Weights of a small encoder-decoder audio transcriber: trained on short read English sentences (LibriTTS-R), 148.9 epochs.
Rows from block 3 of the text decoder of a small encoder-decoder audio transcriber, named by matrix and row number. Rows with one number belong to one neuron. Each number is 128 + 24 x the weight over its row's rms, rounded and kept within 0 to 255. All counts start at 0.
Before each neuron's rows are labels from the 100 texts, of 14848, where the neuron reaches its largest size: "tokens" is the input token at the peak. Only what is clearly more common there than usual is listed. The data: short read English sentences (LibriTTS-R). In brackets: how many of the 100, against the usual share in percent.
# gate: MLP gate (decoder.blocks.3.mlp.gate.weight, 512x128), inputs 0-63
# fc1: MLP up (decoder.blocks.3.mlp.fc1.weight, 512x128), inputs 0-63
# fc2: MLP down (decoder.blocks.3.mlp.fc2.weight, 128x512, transposed), outputs 0-63

tokens: "i" (87 vs 2.3); "come" (12 vs 0.2)
gate.398 [143 159 120 148 152 106 125 193 124  97 159 145 125  97  92 108 123  81 133 101 122 114 138 134 130 100 146 135 124 111 147 137 124  76 156 126 150 159 107 103 131  96 150 152 153 173 136 147 106 132 119 187 131 152  80 121  98 133 121 146  93 142 156 136]
fc1.398 [138 125 124 175 157 125 111  93 175 128 103 127 126 147 110 127 160 114 135 151 112 122 156 126 163 167 138 138 132 166 108 128 116 145 186 134 125 135 131  80 100 148 113 128 109 126 135 115 121  84 151 123 124  96 150  84  95 107  74 158 133 180 128 157]
fc2.398 [ 70 137 148 125 120  86  94 111 145 103 133 163 128 151 136 135 106 150 131 137 122 135 164 126 139 145 136  94 108 117  92  66 117 121 133 170 110 168 115  93 164 109 134 139 141 119 112 129 161 113 139 121 137 126 139 105 141 115 103 153 188 133 142 107]

tokens: "<end>" (28 vs 11.4); "when" (20 vs 0.1); "long" (12 vs 0.1)
gate.65 [121 109  87 124 141 168 137 113  96 109  76  92 105 116 134 127 147 144 142  93 116 178 132 128  84 108  82 115 135 124 145 181 146 173 100 140 122 113 154 147 150  98 119 165 133 123 147 142  58 145 109 142 109 137 111 120 120 143 147 125  95 145 141 112]
fc1.65 [103 134 112  96  99 121 127 144 105 124 116 133  92 143 137 121  91 107  91  92 126 126 110 177 121 153 132 167 165 149 133 155 142 162 158 109 155 147 115 115 110 164 136 131 131 146 147 145 121 127  77 169 163 129 149 101 115 108 161 125  98 104 132 104]
fc2.65 [122 151 131 131 160 133 158 159 107 170 140 136 139  97 127 107 124 111 118  98 116 144 169 142 173 133 160 130 150 180 131 132  96 109 161 132 162 158 122 123 139 124 113 126 116 114 137  96 121 130 103 138 124 167 117 111 118  74 108 104 132 135 102  79]

tokens: "must" (14 vs 0.2); "quite" (12 vs 0.1); "at" (10 vs 0.4); "might" (8 vs 0)
gate.122 [150 118 167  84 163 138 150 149 139 153 119 126 142 134  95 145 147 104 127 163 155 129 151 118 119 166  74 105 164 138 112 151 104 107 127 123 183 122  94  98 129 142 128 139 126 147 119 106 129 130 149 184 112 161 127 147  67 138 134 139 163 140 116 100]
fc1.122 [158 132 100 162 124 133 143 117 136  83 132 150 116 155 173 103 132 139 158 145 151 145 120 144 118 124 108 142 141 141  98 130 153 126 158 119 126 146 168 132  94  80 132 138 108 101 133 107 181 132 104  89 121 129 169 141 139 126  77 114 150 132 161 129]
fc2.122 [120 169 129 128 111 121 102 142 113 100 108 124 117 131 168 107 137 136 116 147 158 133 135 155 113 160  97 129 122 126  74 110  86  82  80 148 144 143 112 121  93 120 162  91 150 133 162 101 149 153 113 118 138 148 129 160 119 129 121 129 130  99  95 131]

tokens: "'" (14 vs 0.9); "said" (9 vs 0.7)
gate.404 [186 139 158 122 148 160 141 102 101  91 115 117  95 137 131 147 154 131 158 150 145 122 147 100 158 130 169 107 136  93 134 141 146 161 113 110 113 121 106 140 101 121  99 146 207 139  92 125 116 160  83 128 107 119 125 151 126 143 142 133 121 116 128 103]
fc1.404 [115 128  81  74  89 137 136 144  89 134 128 125 141 133 156 146 128 108 169 111 115 118 135 139 142 114 126 101  95  86 155 161 133 124 156 125 108 162 129 128 142 129 129 123 119  89 133 157 166 150  96 146 133 103 111 158  90 170 116 138 145 119 119 111]
fc2.404 [126 159  97 122 159 121  76 104 158 103 122 143 132 139 145 103 128 136 145 132 136 179 174 123 106  99 130 137 141 113 136 157 144  68 102 100 137 141 159 138 118 110  95 138 112 122 141 122  99 126 103 170 155  64 119 139 138 138 181 115 147 112 141 156]

tokens: "the" (12 vs 3.3); "almost" (8 vs 0)
gate.357 [105 148 114 157 131 153 120 114 110 154 123 139 123 152 165 126 114 109 123  89 131 136 136 165 188 113 140 162 105 108  99 140 122  91 123 138 126 118 139 172 104 170 145 139 114 147 124 129 136 147 101 122 129 107  94 154 108 158  96 124 154 135 111 130]
fc1.357 [129 114 153 139  90 105 164  90 136 146 136 157 140  97 101 136  97 158 150 173 125 139 143 123 142 125 102 146 135 141 143  98 135 134 122 161 104 147 138 142 165 127 108  86 126 141 115 103 162 108 147 104 128 125 137 144 124 102 114 142 105 106 112 155]
fc2.357 [125 111 130 138  96  95 109 115 170 167 138 109 123  78  99 102 133 120 125 136 162  91 179 112 121 149 105 122 135 123 167 110 148 144 143 160 116 151 142 117 109  90 133 127 143 105 108 101 159 126 185 119 149 144 122  97 142 162  86 143  76 129 138 137]

tokens: "was" (38 vs 1.1); "which" (17 vs 0)
gate.86 [ 77  77 134 151 137 166 143 143 173 127 143 111 101 135 168 133 136 117 140 128 185 132  99 140 137 137 148 124 151 104 102 122 133 128 133  99 133 124 123 156 137 135 144 139 161  94 109 126 143 169 102 106 100 104 111  82 136 166 171 105 108 117 148 106]
fc1.86 [136 102 135 147 159 119 144 158 128  94  90  93 130 138 125 150  85 104  86 137 147 159 107 156 175 102 133  51 159 100 158 141 144 140 101 103 145  91 114  94 135 157 113 143 127 113 129 144 123 122 161 141 140 146 106 160 125 124 145 132 109 135 138 131]
fc2.86 [ 87 121  86 168 169  92 154 103 109 145 127 130 104 129  93  95 145 135 156 128 162 149 151 180 128  94 108 111 145 138 139 134 159 101 140 132 130 116 149 112 121 111 123 111  99 121 141 175 117 139 159 135 172 122 132 186 117 171 131 131 145 136  96 134]

tokens: "was" (52 vs 1.1); "is" (17 vs 1); "and" (16 vs 1.3)
gate.348 [131 129 129  90 172  95 148 171  85  94 167 121 129  96 134 160 129 146 112  95 161 156 137 134  81 134 124  88 134 110  72 126 109  96 163 161 141 164 153  98 143 122 108 124 147 140 109 134 112 128 137 135 120 148 131 137 146 183 147 164 126 154 128 128]
fc1.348 [122 149 135 130  80 133  84 139 121  98 112  94 110 150 100 119 143 144 127 137 116 161 147 131 179  82  91 138 159 116 180 131 118 149 138 119 107  58  80 147 155 105 151 126 156 106 140 164 128 103 164  96  92 130 122  82 138 151 121 100 134 105 127 146]
fc2.348 [127 129 121 153 124 147 109 139 119 124 137 108 147 150 112 182 105 135  93 138  83 130 124 122 140 126 140 133 109 105 120 138 142 117 152 155 143 144 169 163 136 151 125 142 145 148  89 115  96 125  85 126 127 113 117 117 129  94 152 143 113 132  91 170]

tokens: "do" (24 vs 0.5); "should" (11 vs 0.1); "of" (9 vs 1.1)
gate.378 [103 157 113 120 144 111 139 146 143 151  95 119 145 120 130 153 141 153  96 133 159 152 148 116 156 116  92 133 158 130 132 144 156 100 134 141 140 152 100 143 142  92 114 153 134 115 119 144 128  94 124 132 110 133 189 145 147 154 117  98  81 137 120 123]
fc1.378 [114 126 112 157  97 138 172 107 161 141 110 138 137 140 104 183 139 123 163 134 139 145 160 107 103 113 158 140 103  90 127 108  95  80 112 149 137 142 157 143 120 138 133 152 114 129 128 133 109 157 108 109 114 152 143 164 146 158 145 105 130  64  99 110]
fc2.378 [127 116 135 157 105 138  73  99 160 144 118 107 118 131 130 102  98  80 126 111 106 133 144 154 121 111 124 111 139 133 140 135 172 165 110 182 112 161 138  71 142 106 129 153  83 101 116 140 112 123 151  89  97 125 139 140 145 115 182 138 166  77 184 146]

tokens: "must" (22 vs 0.2); "come" (10 vs 0.2); "go" (7 vs 0.2)
gate.69 [140 130 151 103 166 116 107 137 111 120 169 136 146 129 125 121 122 103 134 124 119 133 116 126 132 121 123 137 146 149 142 151 133 127 146 157 165 191  96 112 156 123 178 123 139 165 119 129 116 111 116 119 112 106 140  93 147 128 142 113 111 108 143 113]
fc1.69 [108 119 132 198 170  93 156 111 140 114  95 143 131 126  91 104 125 129 114 138 120 166 142 134 151 117 146  89 108 121 138 126 146  90  93 143  84 144 162  84 107 121 116 132 132 140 110 147 110 124 151 119 153 137 110  90 112 130 108 158 115 142 138 126]
fc2.69 [113 181 131 128 130 145 162 109 123 138 148 142 125 104 118 148 106 145 132 111 133 164 122 116 105 138 131 111 160  95 165 131 125  92 120 149 105 117 107 105 124 167 152 103 173 140 131 140 146 110 136  81  70 121 111  89 146 144 152 119 118 118 121 122]

tokens: "late" (10 vs 0)
gate.506 [ 87 101 152 135 187 114 135 133 172 133 113 176 137 140 152 146 148 116 146 125 125 126 131 113 125 111 186 157 125 114 159 124  97 132 136 139 164 106 106 150 126 133 150 120 184 185 132 118 126 127  73 152 141 169 118  99  84 132 128 155 136 146 115 135]
fc1.506 [142 124 121 152 161  75 123 146 121 109  99 136 116 130 173 131 141 103 171 115 126 117 120 127  97 109 124 150 166 112 161 117 113 114 111 139 146  86 145 171 119 118 119 123 132 120 106 129 136 199  91 156 137 158 117 133 100 128 112 127 103 131 159 171]
fc2.506 [120 138 129 130 162  84 134 133  85  97  95 152  99 146 161  91 152 132 135 146 161  96 139  99  65 140 173 141 124 122 150 162 116 110  97 114  82 108 140 153 126  92 136 130  92 157 147 164 164 117 104 136 125 168  90 119 141 135 125 134 129 130 152  97]

tokens: "i" (31 vs 2.3); "he" (13 vs 1.3); "she" (9 vs 0.7)
gate.281 [161 107 122  97 102 157 171 138 160 116 136 133 147 111  99 146 107 105 119 115 132 125 157 172  90 162 103 145 153 138 189 101 120 150 103 137 118 128 104 141 134  79 159 109 133 103 148 128  94 126  99 105 157 134 124 133 135 145 176 144 110 100  96 131]
fc1.281 [121  86 131 105 114 148 152 132 102 109 150 153 120 169 101 148 104 134 187 142  76 159 151 155 141 117  93 163 137 138 132 183 102 130 136 122 165 145 119 117 151 142 133 185  73 113  98 155 127 112 118 166 141 126 127 137 107  90 150 132 116 109 144 109]
fc2.281 [146 150  89  91 134 115 136 169 131 127 114 168 141 160 117 120 120  88  99 122 142 113  77 104 134 136 111 139 121 115 112 117  97 118 157 120 116 103 105  99 133 147 134 147 167 121 148 136 103 110 122 124 121 116 110 169 148 173 131 154 156  95  57 139]

tokens: "i" (27 vs 2.3); "henry" (11 vs 0); "is" (7 vs 1)
gate.485 [198  96 138  85 144 123  87 110 133 127 145 116 118 169 119 145 127 109  77 128 126  97 108 133 124 136 140 144  98 137 112 105 139  99 154 175 134  98  84 149 138 137 117 136 153 126 157  95  81 124 112 149 166 103 148 135 147 102 115 122 161 152 128 116]
fc1.485 [117 155 141 121  99 124 126 158 139 109 176 109 168 124  95 115 101 141 168 114 152 145 136 163 136 136  88 126 108  94 156 113 135 157 150 111 136 165 125  94 138 112  99  83 138  96 145 129 120 120  98 162 112 147 164 122 139 136 195 155 108  86 115 133]
fc2.485 [114 149 160 161 125 118 160 177 111 115 109 117 109 129 128 125 129 158 163 154 138 152 157 100 156 140 128 117 124  94 132 147 139 134 150  84 120 188 101  87 153 119 166  95 113 150 139 142 195 118 130 104 144 153 134 151 127 104 173 144 140 128  74  87]

tokens: "think" (40 vs 0.2); "was" (14 vs 1.1); "thought" (13 vs 0.1); "such" (11 vs 0.1)
gate.411 [ 85  85 142 106 149 120 124  86 117 142 145 130 103  92  96 171 182  92 132 143 132 148 148  91 140 162 135 138 141 135 148 124 113 124 113 137  87 109 139  95 138 139 105 118 142 123 130 130 125 115 144 124 170  82  95 140 130  94 105 127 107 173 114 106]
fc1.411 [123 162 138 138 144 153  63 118 148 129  94 130 117 102 140  78 115 160 170 122  92 114  94 125 109 139  94 116 144  94 130 144 147 181  97 140 123 108 125 123 120  79 133 125 139 130 104 150 138 129 109 161 119 154 181 129 142 122 168 109 131 104 124 137]
fc2.411 [122 121 141 171 136 152 112 130 161 116 120 136 108 134  96 113 159 138 102 109 128 146 116  99  94 220 135 103 151 150 119 162 116 118 121 142 139 137 115 117 111 117 142 108 140 159 176 114 118 142 105 105 172 137  63 117 131 104 128 132 175 132 107 138]

tokens: "<end>" (24 vs 11.4); "me" (11 vs 0.6)
gate.174 [121  97 128 123 128 141 177 124 127 146  98 112  82 179 139 148 132 107 109 110 161 137 138 155 138 170 123 114 122 160 143 125 133 129 103 122 101  94 146 122 129 121 148 131 107 128 186 106 141 128 122 153 172 127 123 162 107 153 105 149  85 113 143 115]
fc1.174 [123 156 113 131 117 130 133 131 109 148  56 118 139 143 109 138 144 163 170 125 189 113  86 132  98 107 175 119 113 158 189 141 131 178 103 111 136 121 102 152 156 117  98 145 142 152 121 111 134 155 131 119 178 128 113 120 124  89 144 113 141 139 110 111]
fc2.174 [127 131  86 143 152 115 133 149 117  84 121 135  85 153 119 115 141 148 125 114 127 129 132  90 151 123 114 125 144 145 119 168 105 124 124 148 126  93 111 142 157 133 143 104 164 128 126 192 155 111 148 141 119 162 144 118 124 130  99 123 129 140 103 137]

tokens: "think" (34 vs 0.2); "whole" (17 vs 0); "knows" (8 vs 0); "would" (8 vs 0.2)
gate.505 [143 141  95 125 113 150 157 121 135 159 108 125 116 119 161 157 176 140 155  59 119 149 159 127 149 150 126 155 111 132 138 137 114 138 131 138 121 113 120 143 114 128 132 143 160 107 133 136  94 112  91 103 160 119 112 171 134 127 142 134 123 139 110 135]
fc1.505 [101 106 155 119 145 103 118 138 121 154 160 126 141 112 136 121 117  97 184 144 117  85 136  87 158 137  99 120 134 129 151 134 132 101 138 113 133 115 135 127 147 167 133 167 129 121 125 119 179 150 108 154  92  80  98 138  96 143 154 113 147 105  90 109]
fc2.505 [ 98 150 157 157 101 112 128 137 132  67 144  99 131 119 109 106  97 156 134 166 162 117 126 124 108 142 104  82 124 111 129 133  91 107 125 161  94 153 117 122 128 121 132 137 102 144 101 108 111 158 103 147  81 113 110  73 133 147 148 163 132 145 190 123]

tokens: "the" (98 vs 3.3)
gate.503 [115 163 155 126 111 117 103 151 138 103 132 137 136 161 163 113  99 127 120  97 156 122  97 192 143 140 140 103 170 158 104 118 168 123 148 178 119 109 117 147 126 148 116 119 118 149 110 107  94 154 158 144  67 102 125 111 119 118  86 136 141  97 140 136]
fc1.503 [116 174 141  86 143  89 114 128 138 157 157 131 170 146 138 130 143  89 109 110 149 120 122 117 114 154 132 156 130 144 111 146 123 161 139 137 108  74 115 136 129 185 168 136 116 136 120 134 117 133 148 139 169 145 116 118 164 151 105 104 134 110  87 116]
fc2.503 [110 154 141 106 122  88 143 100 139 120 142 112 133 141  96 117 120 148 111 136 153  89 114 156 110 108 133 159  92 145  99 176 115 141 124 134 138 102 135 151 104 107 127 147 129 165 132 144 148 116 151 144 157 104 169 156 140 176 145 102 135 121 127 127]

tokens: "i" (20 vs 2.3); "would" (16 vs 0.2); "the" (9 vs 3.3)
gate.243 [ 99 149 173 111 117 147 148 190 146 106 127 142  99 163  98 111 133 136 123 133 150 102 145 149  97 104 105 129 118 137 173 131 127 176 133 138 156 154 143 139 111  84 113 140 122 167  87 133 124 129  94 118 151 101 103 120 116 114 112 110 101 165 118 108]
fc1.243 [130 129 203 122 102 139  92 124 125 101 121 116 134 154 141 153 132 122 151 128 130 102 173  96 133 136 136 127 184 123 147  90 148 122 155 135 151 153 109  90  90 121 165 121 165 160 104 153 113 133 131 128 137 116 134 128 145  55 126 128 111 132 104  72]
fc2.243 [ 89 111 138 121 130 113 112 106 152  91  92 120  99  81 156  87 100 133 112 131 115 108 126 161 115 105 147 149 125 102 113 151 102 105 133 135 163 129 127 128  75 133 157 147 130 147 153 175 123 128 153 147 125 122 142 133  82 140 140 175 117  83 114  76]

tokens: "and" (15 vs 1.3); "rest" (11 vs 0)
gate.416 [175 125 120  99 146 154 144 147 103 168 104 103 126 146 120 161 123 143 130 134 135 114 120 154 139 108 171 139 163  86 137 124 134 142 125 162 135  80 117 127 110 168 120 139 157 154 104 151 143 123  73 119 143 162 119 171 112 125 155 143 107 135 107  92]
fc1.416 [138 160 123 166 139 116 110 108 158  97 115 112 149  90 123 143 139 102 126 110 135 121 170 132 119 137 165 117 145 166 142 112 137  97 146 141 137 179 134 161 183 142 150 142 109 108 135 145 135 122 120 110 177 135 142 144 113 141 111 116 103 110 126 130]
fc2.416 [102 100 152 149 145  95 118 148 153 132 105 153 152  98 100 139 103 136 168 128 119  86 129  90  81 145 143 155 168 125  72 119 154 100 150 162 120 112 102 158 129 125 144 137 127 147 156 110 133 142 105 126 128 125 128 137 147 109 115 147  67 113 120  88]

tokens: "do" (41 vs 0.5)
gate.502 [115  98 136 148 109 128 115 120  97 126 157 122 155 145 151  97 121 129 132 114 163 115 119 159 163 144 130  96 153 156  93 122 127 115 130 134 141 114 101 110 122 102 138 103 137 142  77 114 127 115 138 111 184 167 108 104 129 125 117 151 125 185 122 113]
fc1.502 [125 139 101 133 149 136 139 149 153 139 134 164 156 131 148 119 104 120 175 150 140 139 104 131  89 126 126  88 101  39 136 140  91 120 128 138 153 151 150 134 149 158 110 135 111  87 160 161 124 140 163 108  84 161 131 108 120 117 138 107 142 106 111 129]
fc2.502 [112 135 130 136 126 127 158 108 126 137  81  90 190 126 121 168 115 137 121  55 119 121 103 130 131 132 112  63 136  95 141 152 131 165  78 144 106 104 126 137 144 104 168 140 131 116 154 156  95 121 171 124 146 127 157 148  89 146 144 151 147  95 149 119]

tokens: "the" (31 vs 3.3); "in" (9 vs 0.8)
gate.30 [165 128 190 123 145 121 139 111 129 125 132 171 120 153 132 122  95 131 110 129 148 118 114 120 168 155 172 138 140 103 137 136 156  75 152 130 164 174 122 146 126 133 122 166 154 144 108  99  99 143 113  98 143 143 150 102 147 184  98 125 153 131 104 135]
fc1.30 [123 122 152 171 114 135 162 105 159 105  99 159 121 148 128  96 130 142  59 154 136 147 124 107 121 128  75 121 115 180 105 105 123 154 119 113 140 110 158 120 124 112 123 138 133 141 127 117 130 120 129 114 135 182 171 110 129 106 117 139 113 192 125 102]
fc2.30 [133 118 148  97 104 111 151 157 158 121 119 145 133 109 139 138  87 182 145 104 114  92 129 143 125 159 153  87  98 157 141  76 151 161 153 117 115 118 152  97 138 112 136 143 135 152 131 147 159  87 133 117 126 123 129 174 152 131  96 146  98 119 112 125]

tokens: "the" (88 vs 3.3)
gate.445 [113 146 166 155 128 105 128  97  96  80  97 189 118 124 123  96  98 173  99 102 117 102 117 138  95 146 132 156 147 167  65 119 145 134 120  95 150 118 149 160 127 125 132 169 105 161 134 139 125 116 149 125 148 155 130 108 103 130 136 136 142 157 149 146]
fc1.445 [126 162 100 114 147 119  97 103 103 143 140 152  85 146 125  99 102 148 144 143 131 123 133 163 160 173 119 150 138 106 128 168 159  82 116  94 162 164 122 163 109 166 139 115 112 141 125 135 127 129  96 159 124 135 113 175 113 110 137 116 115 114 114  96]
fc2.445 [114 146  89 133 116 120 114 102 127 104 127 105 140 139 108 153 116 133 138 143 127 134 114 186 162 117 141 166  75 132 129 127 127 137  90 129 150 157 105 136 119 102  99  95 145 153 124 113 139 124 199 121 124 132 142 150 118 138 197  71 136 105 115 141]

tokens: "james" (8 vs 0)
gate.36 [120 130 179 106 134 132 121 112 166  92 119 129 110 111 136 139 128 133 131 128 173 123 130 140 180 112 144 133  77 151 134 106 147 133 108 178 135 132  87 145  78 127 127  75 154 148 140 139 151 134  90 103 119 143 128 142 137 130 131 176 121 125 146 114]
fc1.36 [140 113 157  79 121 101 135 125 154 106 110 123 171 138 100 104 160 155 109 124 101 114 107 131 120 143 162 149 134 118 104 112 144 115  96 160 148 137 176 150 145 140 113 110  66 168 145 114 111  67 151 156 157 185 162  82 136  66 141 119 127 133 122 104]
fc2.36 [153 117 112 102 120  98 163 105 127  86 171 105 104 122 105 106 111 119 155 161 108 166 142  99 158 168 121 144  85 125 120 170 104  61 136 129 156 174 127 119 150 116 129 144 156 120 162 119 121 133 111 129 110 130 114 142 141  54 135 131 148 161 158 142]

tokens: "the" (38 vs 3.3); "in" (13 vs 0.8)
gate.107 [152 127 186 112 168 122 147 137 134  96 102 137 155  94  90 161 116 105 164 133 126 121 109 142 116 164  68 129 102 145 161 141 132 141 141 176 166 155 132 128 135 134 178 115 106 174 177 123 147 136 133 125  91 140 130 138 125 113 105 131  71 125 142 113]
fc1.107 [115  78 151 105 107 143 121 138 119 104 128 102 121 153 146 115 116 136 177 133 124 139 174 122 119  86 139 137 132 159 106 117 101 142  99  98 136 124 144 153 197  86 158 124 162 106 147 113  95 158 118  97 159 140 111 143 136 132  91 135 159 116 128 170]
fc2.107 [146 137 159 124  85 141 159 109 115 112 141 172 126 128 106 125  73 156 140 164 145 127 109 132 143 173 131 103 159 121 115 122 145 132 155 112 158 129 195 176 111 128 153 143 145 118 123 126 112 154 123 136 147 162 131 109 131 125 127 135 122 165 117 153]

tokens: "and" (30 vs 1.3); "call" (12 vs 0); "all" (12 vs 0.4)
gate.124 [114 134 109 111 168 101  85 122 140 124 117 136 140  84 137 130 130 115 117 100 150 116 120 116 119 148 155 142 161  79 134 106 115 117 145 172 113 150 124 188 159 132 102  94  58 119 121 159 111 124 102 174 128 112 108 143 119 137  86 151  95 145 124 103]
fc1.124 [100 160 125 123  94 162 161 139 135 102 133 156 111 108 160 140 144 138  74 142 141  98 130 122 111 148 111 128 105 147 155  93 113 119 107 127 123 134 134 163 193 141 126 129 114  95 152 102 162 118 120  95 129 115 139 124 138  70  92 154  72 130 127 111]
fc2.124 [111 133 120 117 108 113 167 111 155 178 138  87 148 109 153  94  95 116 124 138 150 124 154 156 116 120 139 112 129 139 119 136 119 117 157  67 131 138  85  96 152 146 112 148 127  79 122 148 135 132 155 142 148 172 107 152 187 136 134  73  97 125 159 115]

tokens: "was" (32 vs 1.1); "of" (30 vs 1.1); "two" (11 vs 0.1)
gate.413 [120 147 131  97 128 105 109 164 124 112 151 145 146 159 123 128 102 117  95 151 103 133 119 161 149 128 121 103  91 196 156 135  97 106 119 137  98 159 135 130 124 107 145 142 133 103 164 108 119 153  98 138 197  93 123 114 105 154 126 148 128 153 145 141]
fc1.413 [140 151 119 110 144 141 137 139 108 126 130 147  63 129  80 125 193 145 138 120 130  93 112 143 188 107 103 151 108 117 109 168 140  64 132 113 151 115 132 121 116 126 135 110 148 115 151 138 103 117 128 137 124 128 166 117 111 148 137 129 135 112 102  91]
fc2.413 [150 129 173 146 104 146 124 113 163 122 111 134 150 156 138 110 144  95 150 134  93 128 115 132 128 109 135 136 108 131  97 116 166 150 140 127 117 122 133 148 161 124 128 115 148 146 155 117 111 146 158  91 136  86 138 112 105 122  83 141 153 129  93 148]

tokens: "must" (34 vs 0.2); "should" (20 vs 0.1); "wait" (10 vs 0); "to" (7 vs 1.7)
gate.371 [166 102 119 123 162  96 130 111 108 129 107 145 141 151 121 155 118 158 139 146 132 144 121 135 146 132  87 128 153  95 151  93 122 104 126 169 172 120 167 142 114 118 147 166 131 139 122  99 124  86 112 144  95  99  92 179 100 142 126  88 137 107 133 151]
fc1.371 [121 145 121 144 127 141 137 156 111 134 159 141 166 129 113 107 135 150 134  96 115 166 131 119 142 123  92 138  96 122 104 145  92 101 141 129 129 118 137 111 143 126 125 110 184 172 150 158 149 177 105 124 100 116 152 159 134 149 155 117 128 123 153 132]
fc2.371 [170 183 140 145 129 123 139 127 126 192 103 131 154  99  89  83 141 109  86 139 143 158  71 134 128 119 150 135 146 147 105 132 127 166  96 122 118 137 110 134 105 171 170  80 114 123 114 115 105 117 139 151 131 109 130 140 108 142 112 150 117 133 100  91]

tokens: "do" (23 vs 0.5); "sir" (13 vs 0.1); "thank" (12 vs 0); "would" (7 vs 0.2)
gate.64 [174 157 141  92  74 165 138 156 140 147 127 142 143 136 121 142 124 110  84 109 129 117 137 168 180 100 112 117 125 104 180  95 129 107 134 151 147 104 129 118 121 126 128 113 171 126 124 120 156 125 113 130 134 162 144 133  80 113 177 117  86 135 131 121]
fc1.64 [ 90 127 114 144 120 148 146  98 156 127  75 107 137 117 139 134 161 138 133 129 170  52  94  85 123 123  81 148 124  81 118 122 156 123 204 158 146 138 112 109 119 145 149 107 119 143 153 140 103 158 140 119 128 123 149  99 118 123 109 104 159 119 130  99]
fc2.64 [150 122 131 135 117 151  96 104 146 122 145 121 129 158 143  86  85 172 119 110 138 162 147 141 120 129 157 131 130 108 133 158 106 133 161 137 132 162 140 109 132  82  94 126 124 134 143 140 118 132 119 120 129  98 105 131 132  96 141 112 145 106 142 155]

tokens: "must" (40 vs 0.2)
gate.337 [127 113 162 148 129 115 130  96  55  87 164 131 133 142 167 108 128 105 172  97 111 100  95 142 179 111 118 150 110 131 140 120  68 114  96 147 129  99  91 122 140 160 160 160 140 104 154 131 139  99 138 100 114 132 132 134  96 124 148 137 155 143 132 130]
fc1.337 [111 118 144 165  61 143 107 134  99 122 108 117 129  88 121 155 163 147 128 131 118 118 130 134 161 181 152 106 147 122 132  98 146 141 138 168 129 106 131 158 116 110 157  84 140 126 108 113 142 186 138 163 146 133 150 110 151 102 120 111 105  93 129 125]
fc2.337 [153 133 149 144 104 118  93 136 155 143 169 129 139 132 114 180 112 139 130 115 104 142 168 118 101 114 157 153 129 105 133 137 100 104 168 129 169 138 118 130 142 130 122  58  83 137 137 130 127 128 134 167 130 110 115 104 135 101 141 128 121 106 165 116]

tokens: "'" (25 vs 0.9); "you" (16 vs 1.9); "had" (14 vs 0.4); "much" (12 vs 0.1)
gate.429 [164 102 122 109 137  88 165 135 114 103  81 114 137 128 151 144 160 161 162  75 147 140 113 154 111 122 120 151 112 121 107 143 124 136  95 175 117 121 145 160 147 136 159 131  94 125  93  95 128 131 100 114 168 143 157 157 154 147 130 174  95 136  80 135]
fc1.429 [154 161 113 100 144 153  83 147 144 163 107 116 120 119 104 110 116 115 126 171 118 127 127 153 129 175 109 118  95 125 146 173 104 157 131 121 155  66  94 112 151 117 181 160 135 113 114 100 150 135 139  93 128 120 133 118  89  95 127 148  98 141 123 145]
fc2.429 [132 163 103  96 129 125 114 138 107 173 148 123 158 163 124 135 115 122 127 101 127 128 132 117 117 104 133 127 144 111 118 141 135  72 154 144 110 144 125 144 132 122 109  93  72 126 129 127 132  59 107  96 125 113 120 138 130 130 172 124 183 118 105  89]

tokens: "do" (81 vs 0.5); "did" (19 vs 0.3)
gate.482 [116 149 132 141  99 143 122  98  89 107 115 107 111  78 101 110 129 115 110 125 125 137 115 130 157 149 171 121 173 121 193 175 144  89 160 115  95 148 112 109 117 123 136 111 132 120 173 125 143 133 104 152 147 116 132 107  87 156 132 109  77 147 175 114]
fc1.482 [153 146  92 113 105 120  68 149  99 190 143 121 138 138 139 131 123 149 115 107 133  60  87 149 120 174 116 132 133 110 136 163 122 151 139 151 152  97  94  95 135 143 120 116 129 109 127 137 125 138 103 145 133 160 113 148 124 131 136 126 106 153 121 142]
fc2.482 [137 118 127 123 131 123 144 105 107 121 155 134 130 119 125 106 152 125 167 164 142 131 115 110 124 144 111 124  99  85 143  90 134 147 137  92 124 137 112 153 153 140 120  95 111 105 153  66 103 124 145 166  97 132 114  73 119 136 120 105 103 173 172 150]

tokens: "took" (23 vs 0); "said" (15 vs 0.7)
gate.156 [123 114 149  91 187 191 145 159 115 128 129 129 125 139 137 107 133 132 142 182 159 121 129 153 120 114 132 145 139 131 112 122 142 154 154 129 137 131 104 127 114  96 116 112 172 158 182  93 120 138 100 113 113  98 165 130 121  77 108 131  92 106 131 109]
fc1.156 [ 98 151 151 122 111 112 105 145 166  93 130 120 125 147 180 130 131 144 123 147 131 147 109 101 139 178 151 158 148 129 112 145 161 136 135 116 124 136  80 117  94 154 176 150  81 128 120 137 108  53 126 125 164 135 151 102 145 163  85 117 124 158 103 107]
fc2.156 [131 156 143 132 128 106 103 139 150 134 135 139 100 131  99 163 128 153 144 143 141 175 140  89 157 130 121 103 122 119 106 117 117 161 143 104 123 131  93 111 157 160 158 101 155 148 105 108 141  77 138 106  71 138 120 114 110 137 152 119 102 152 113  83]

tokens: "think" (28 vs 0.2); "things" (13 vs 0.1)
gate.15 [178  93 123  79 139 161 122 103  77 172 120 155 116 127 104 111 123 123 156 111 162 127 176 132 141 142 112 125 132 154 171 159 139  86 131 143 145 146 115 145 129  89 131 129 177 121 114 124 117 127 144  86 118 127 158 131 125 145 134 120 140 119 127 113]
fc1.15 [141 140 143 173 124 148 120 149 128 116  80 128 116 164 131 104 142 162 128 138 156 120 120 163 100  95 124 103 123 151  99 120 161 143  93 114 130  97  83  97 101 110 145 135 173  96 136  94 163 109 135 121 105 154 144 100 154  83 101  96 133 150 138 121]
fc2.15 [126 129 137 116  83 157 129 151 150 119 147 106 147 140 142 123 117 124 156 109 118  95 149 132 117 107 157 134 104 133 119 118 188 120 161 114 154  77 153 137 100 103 148  98 155 108 122 101 129 122 157 106 110 159 102 146  93 141 153 120 138 137 105 130]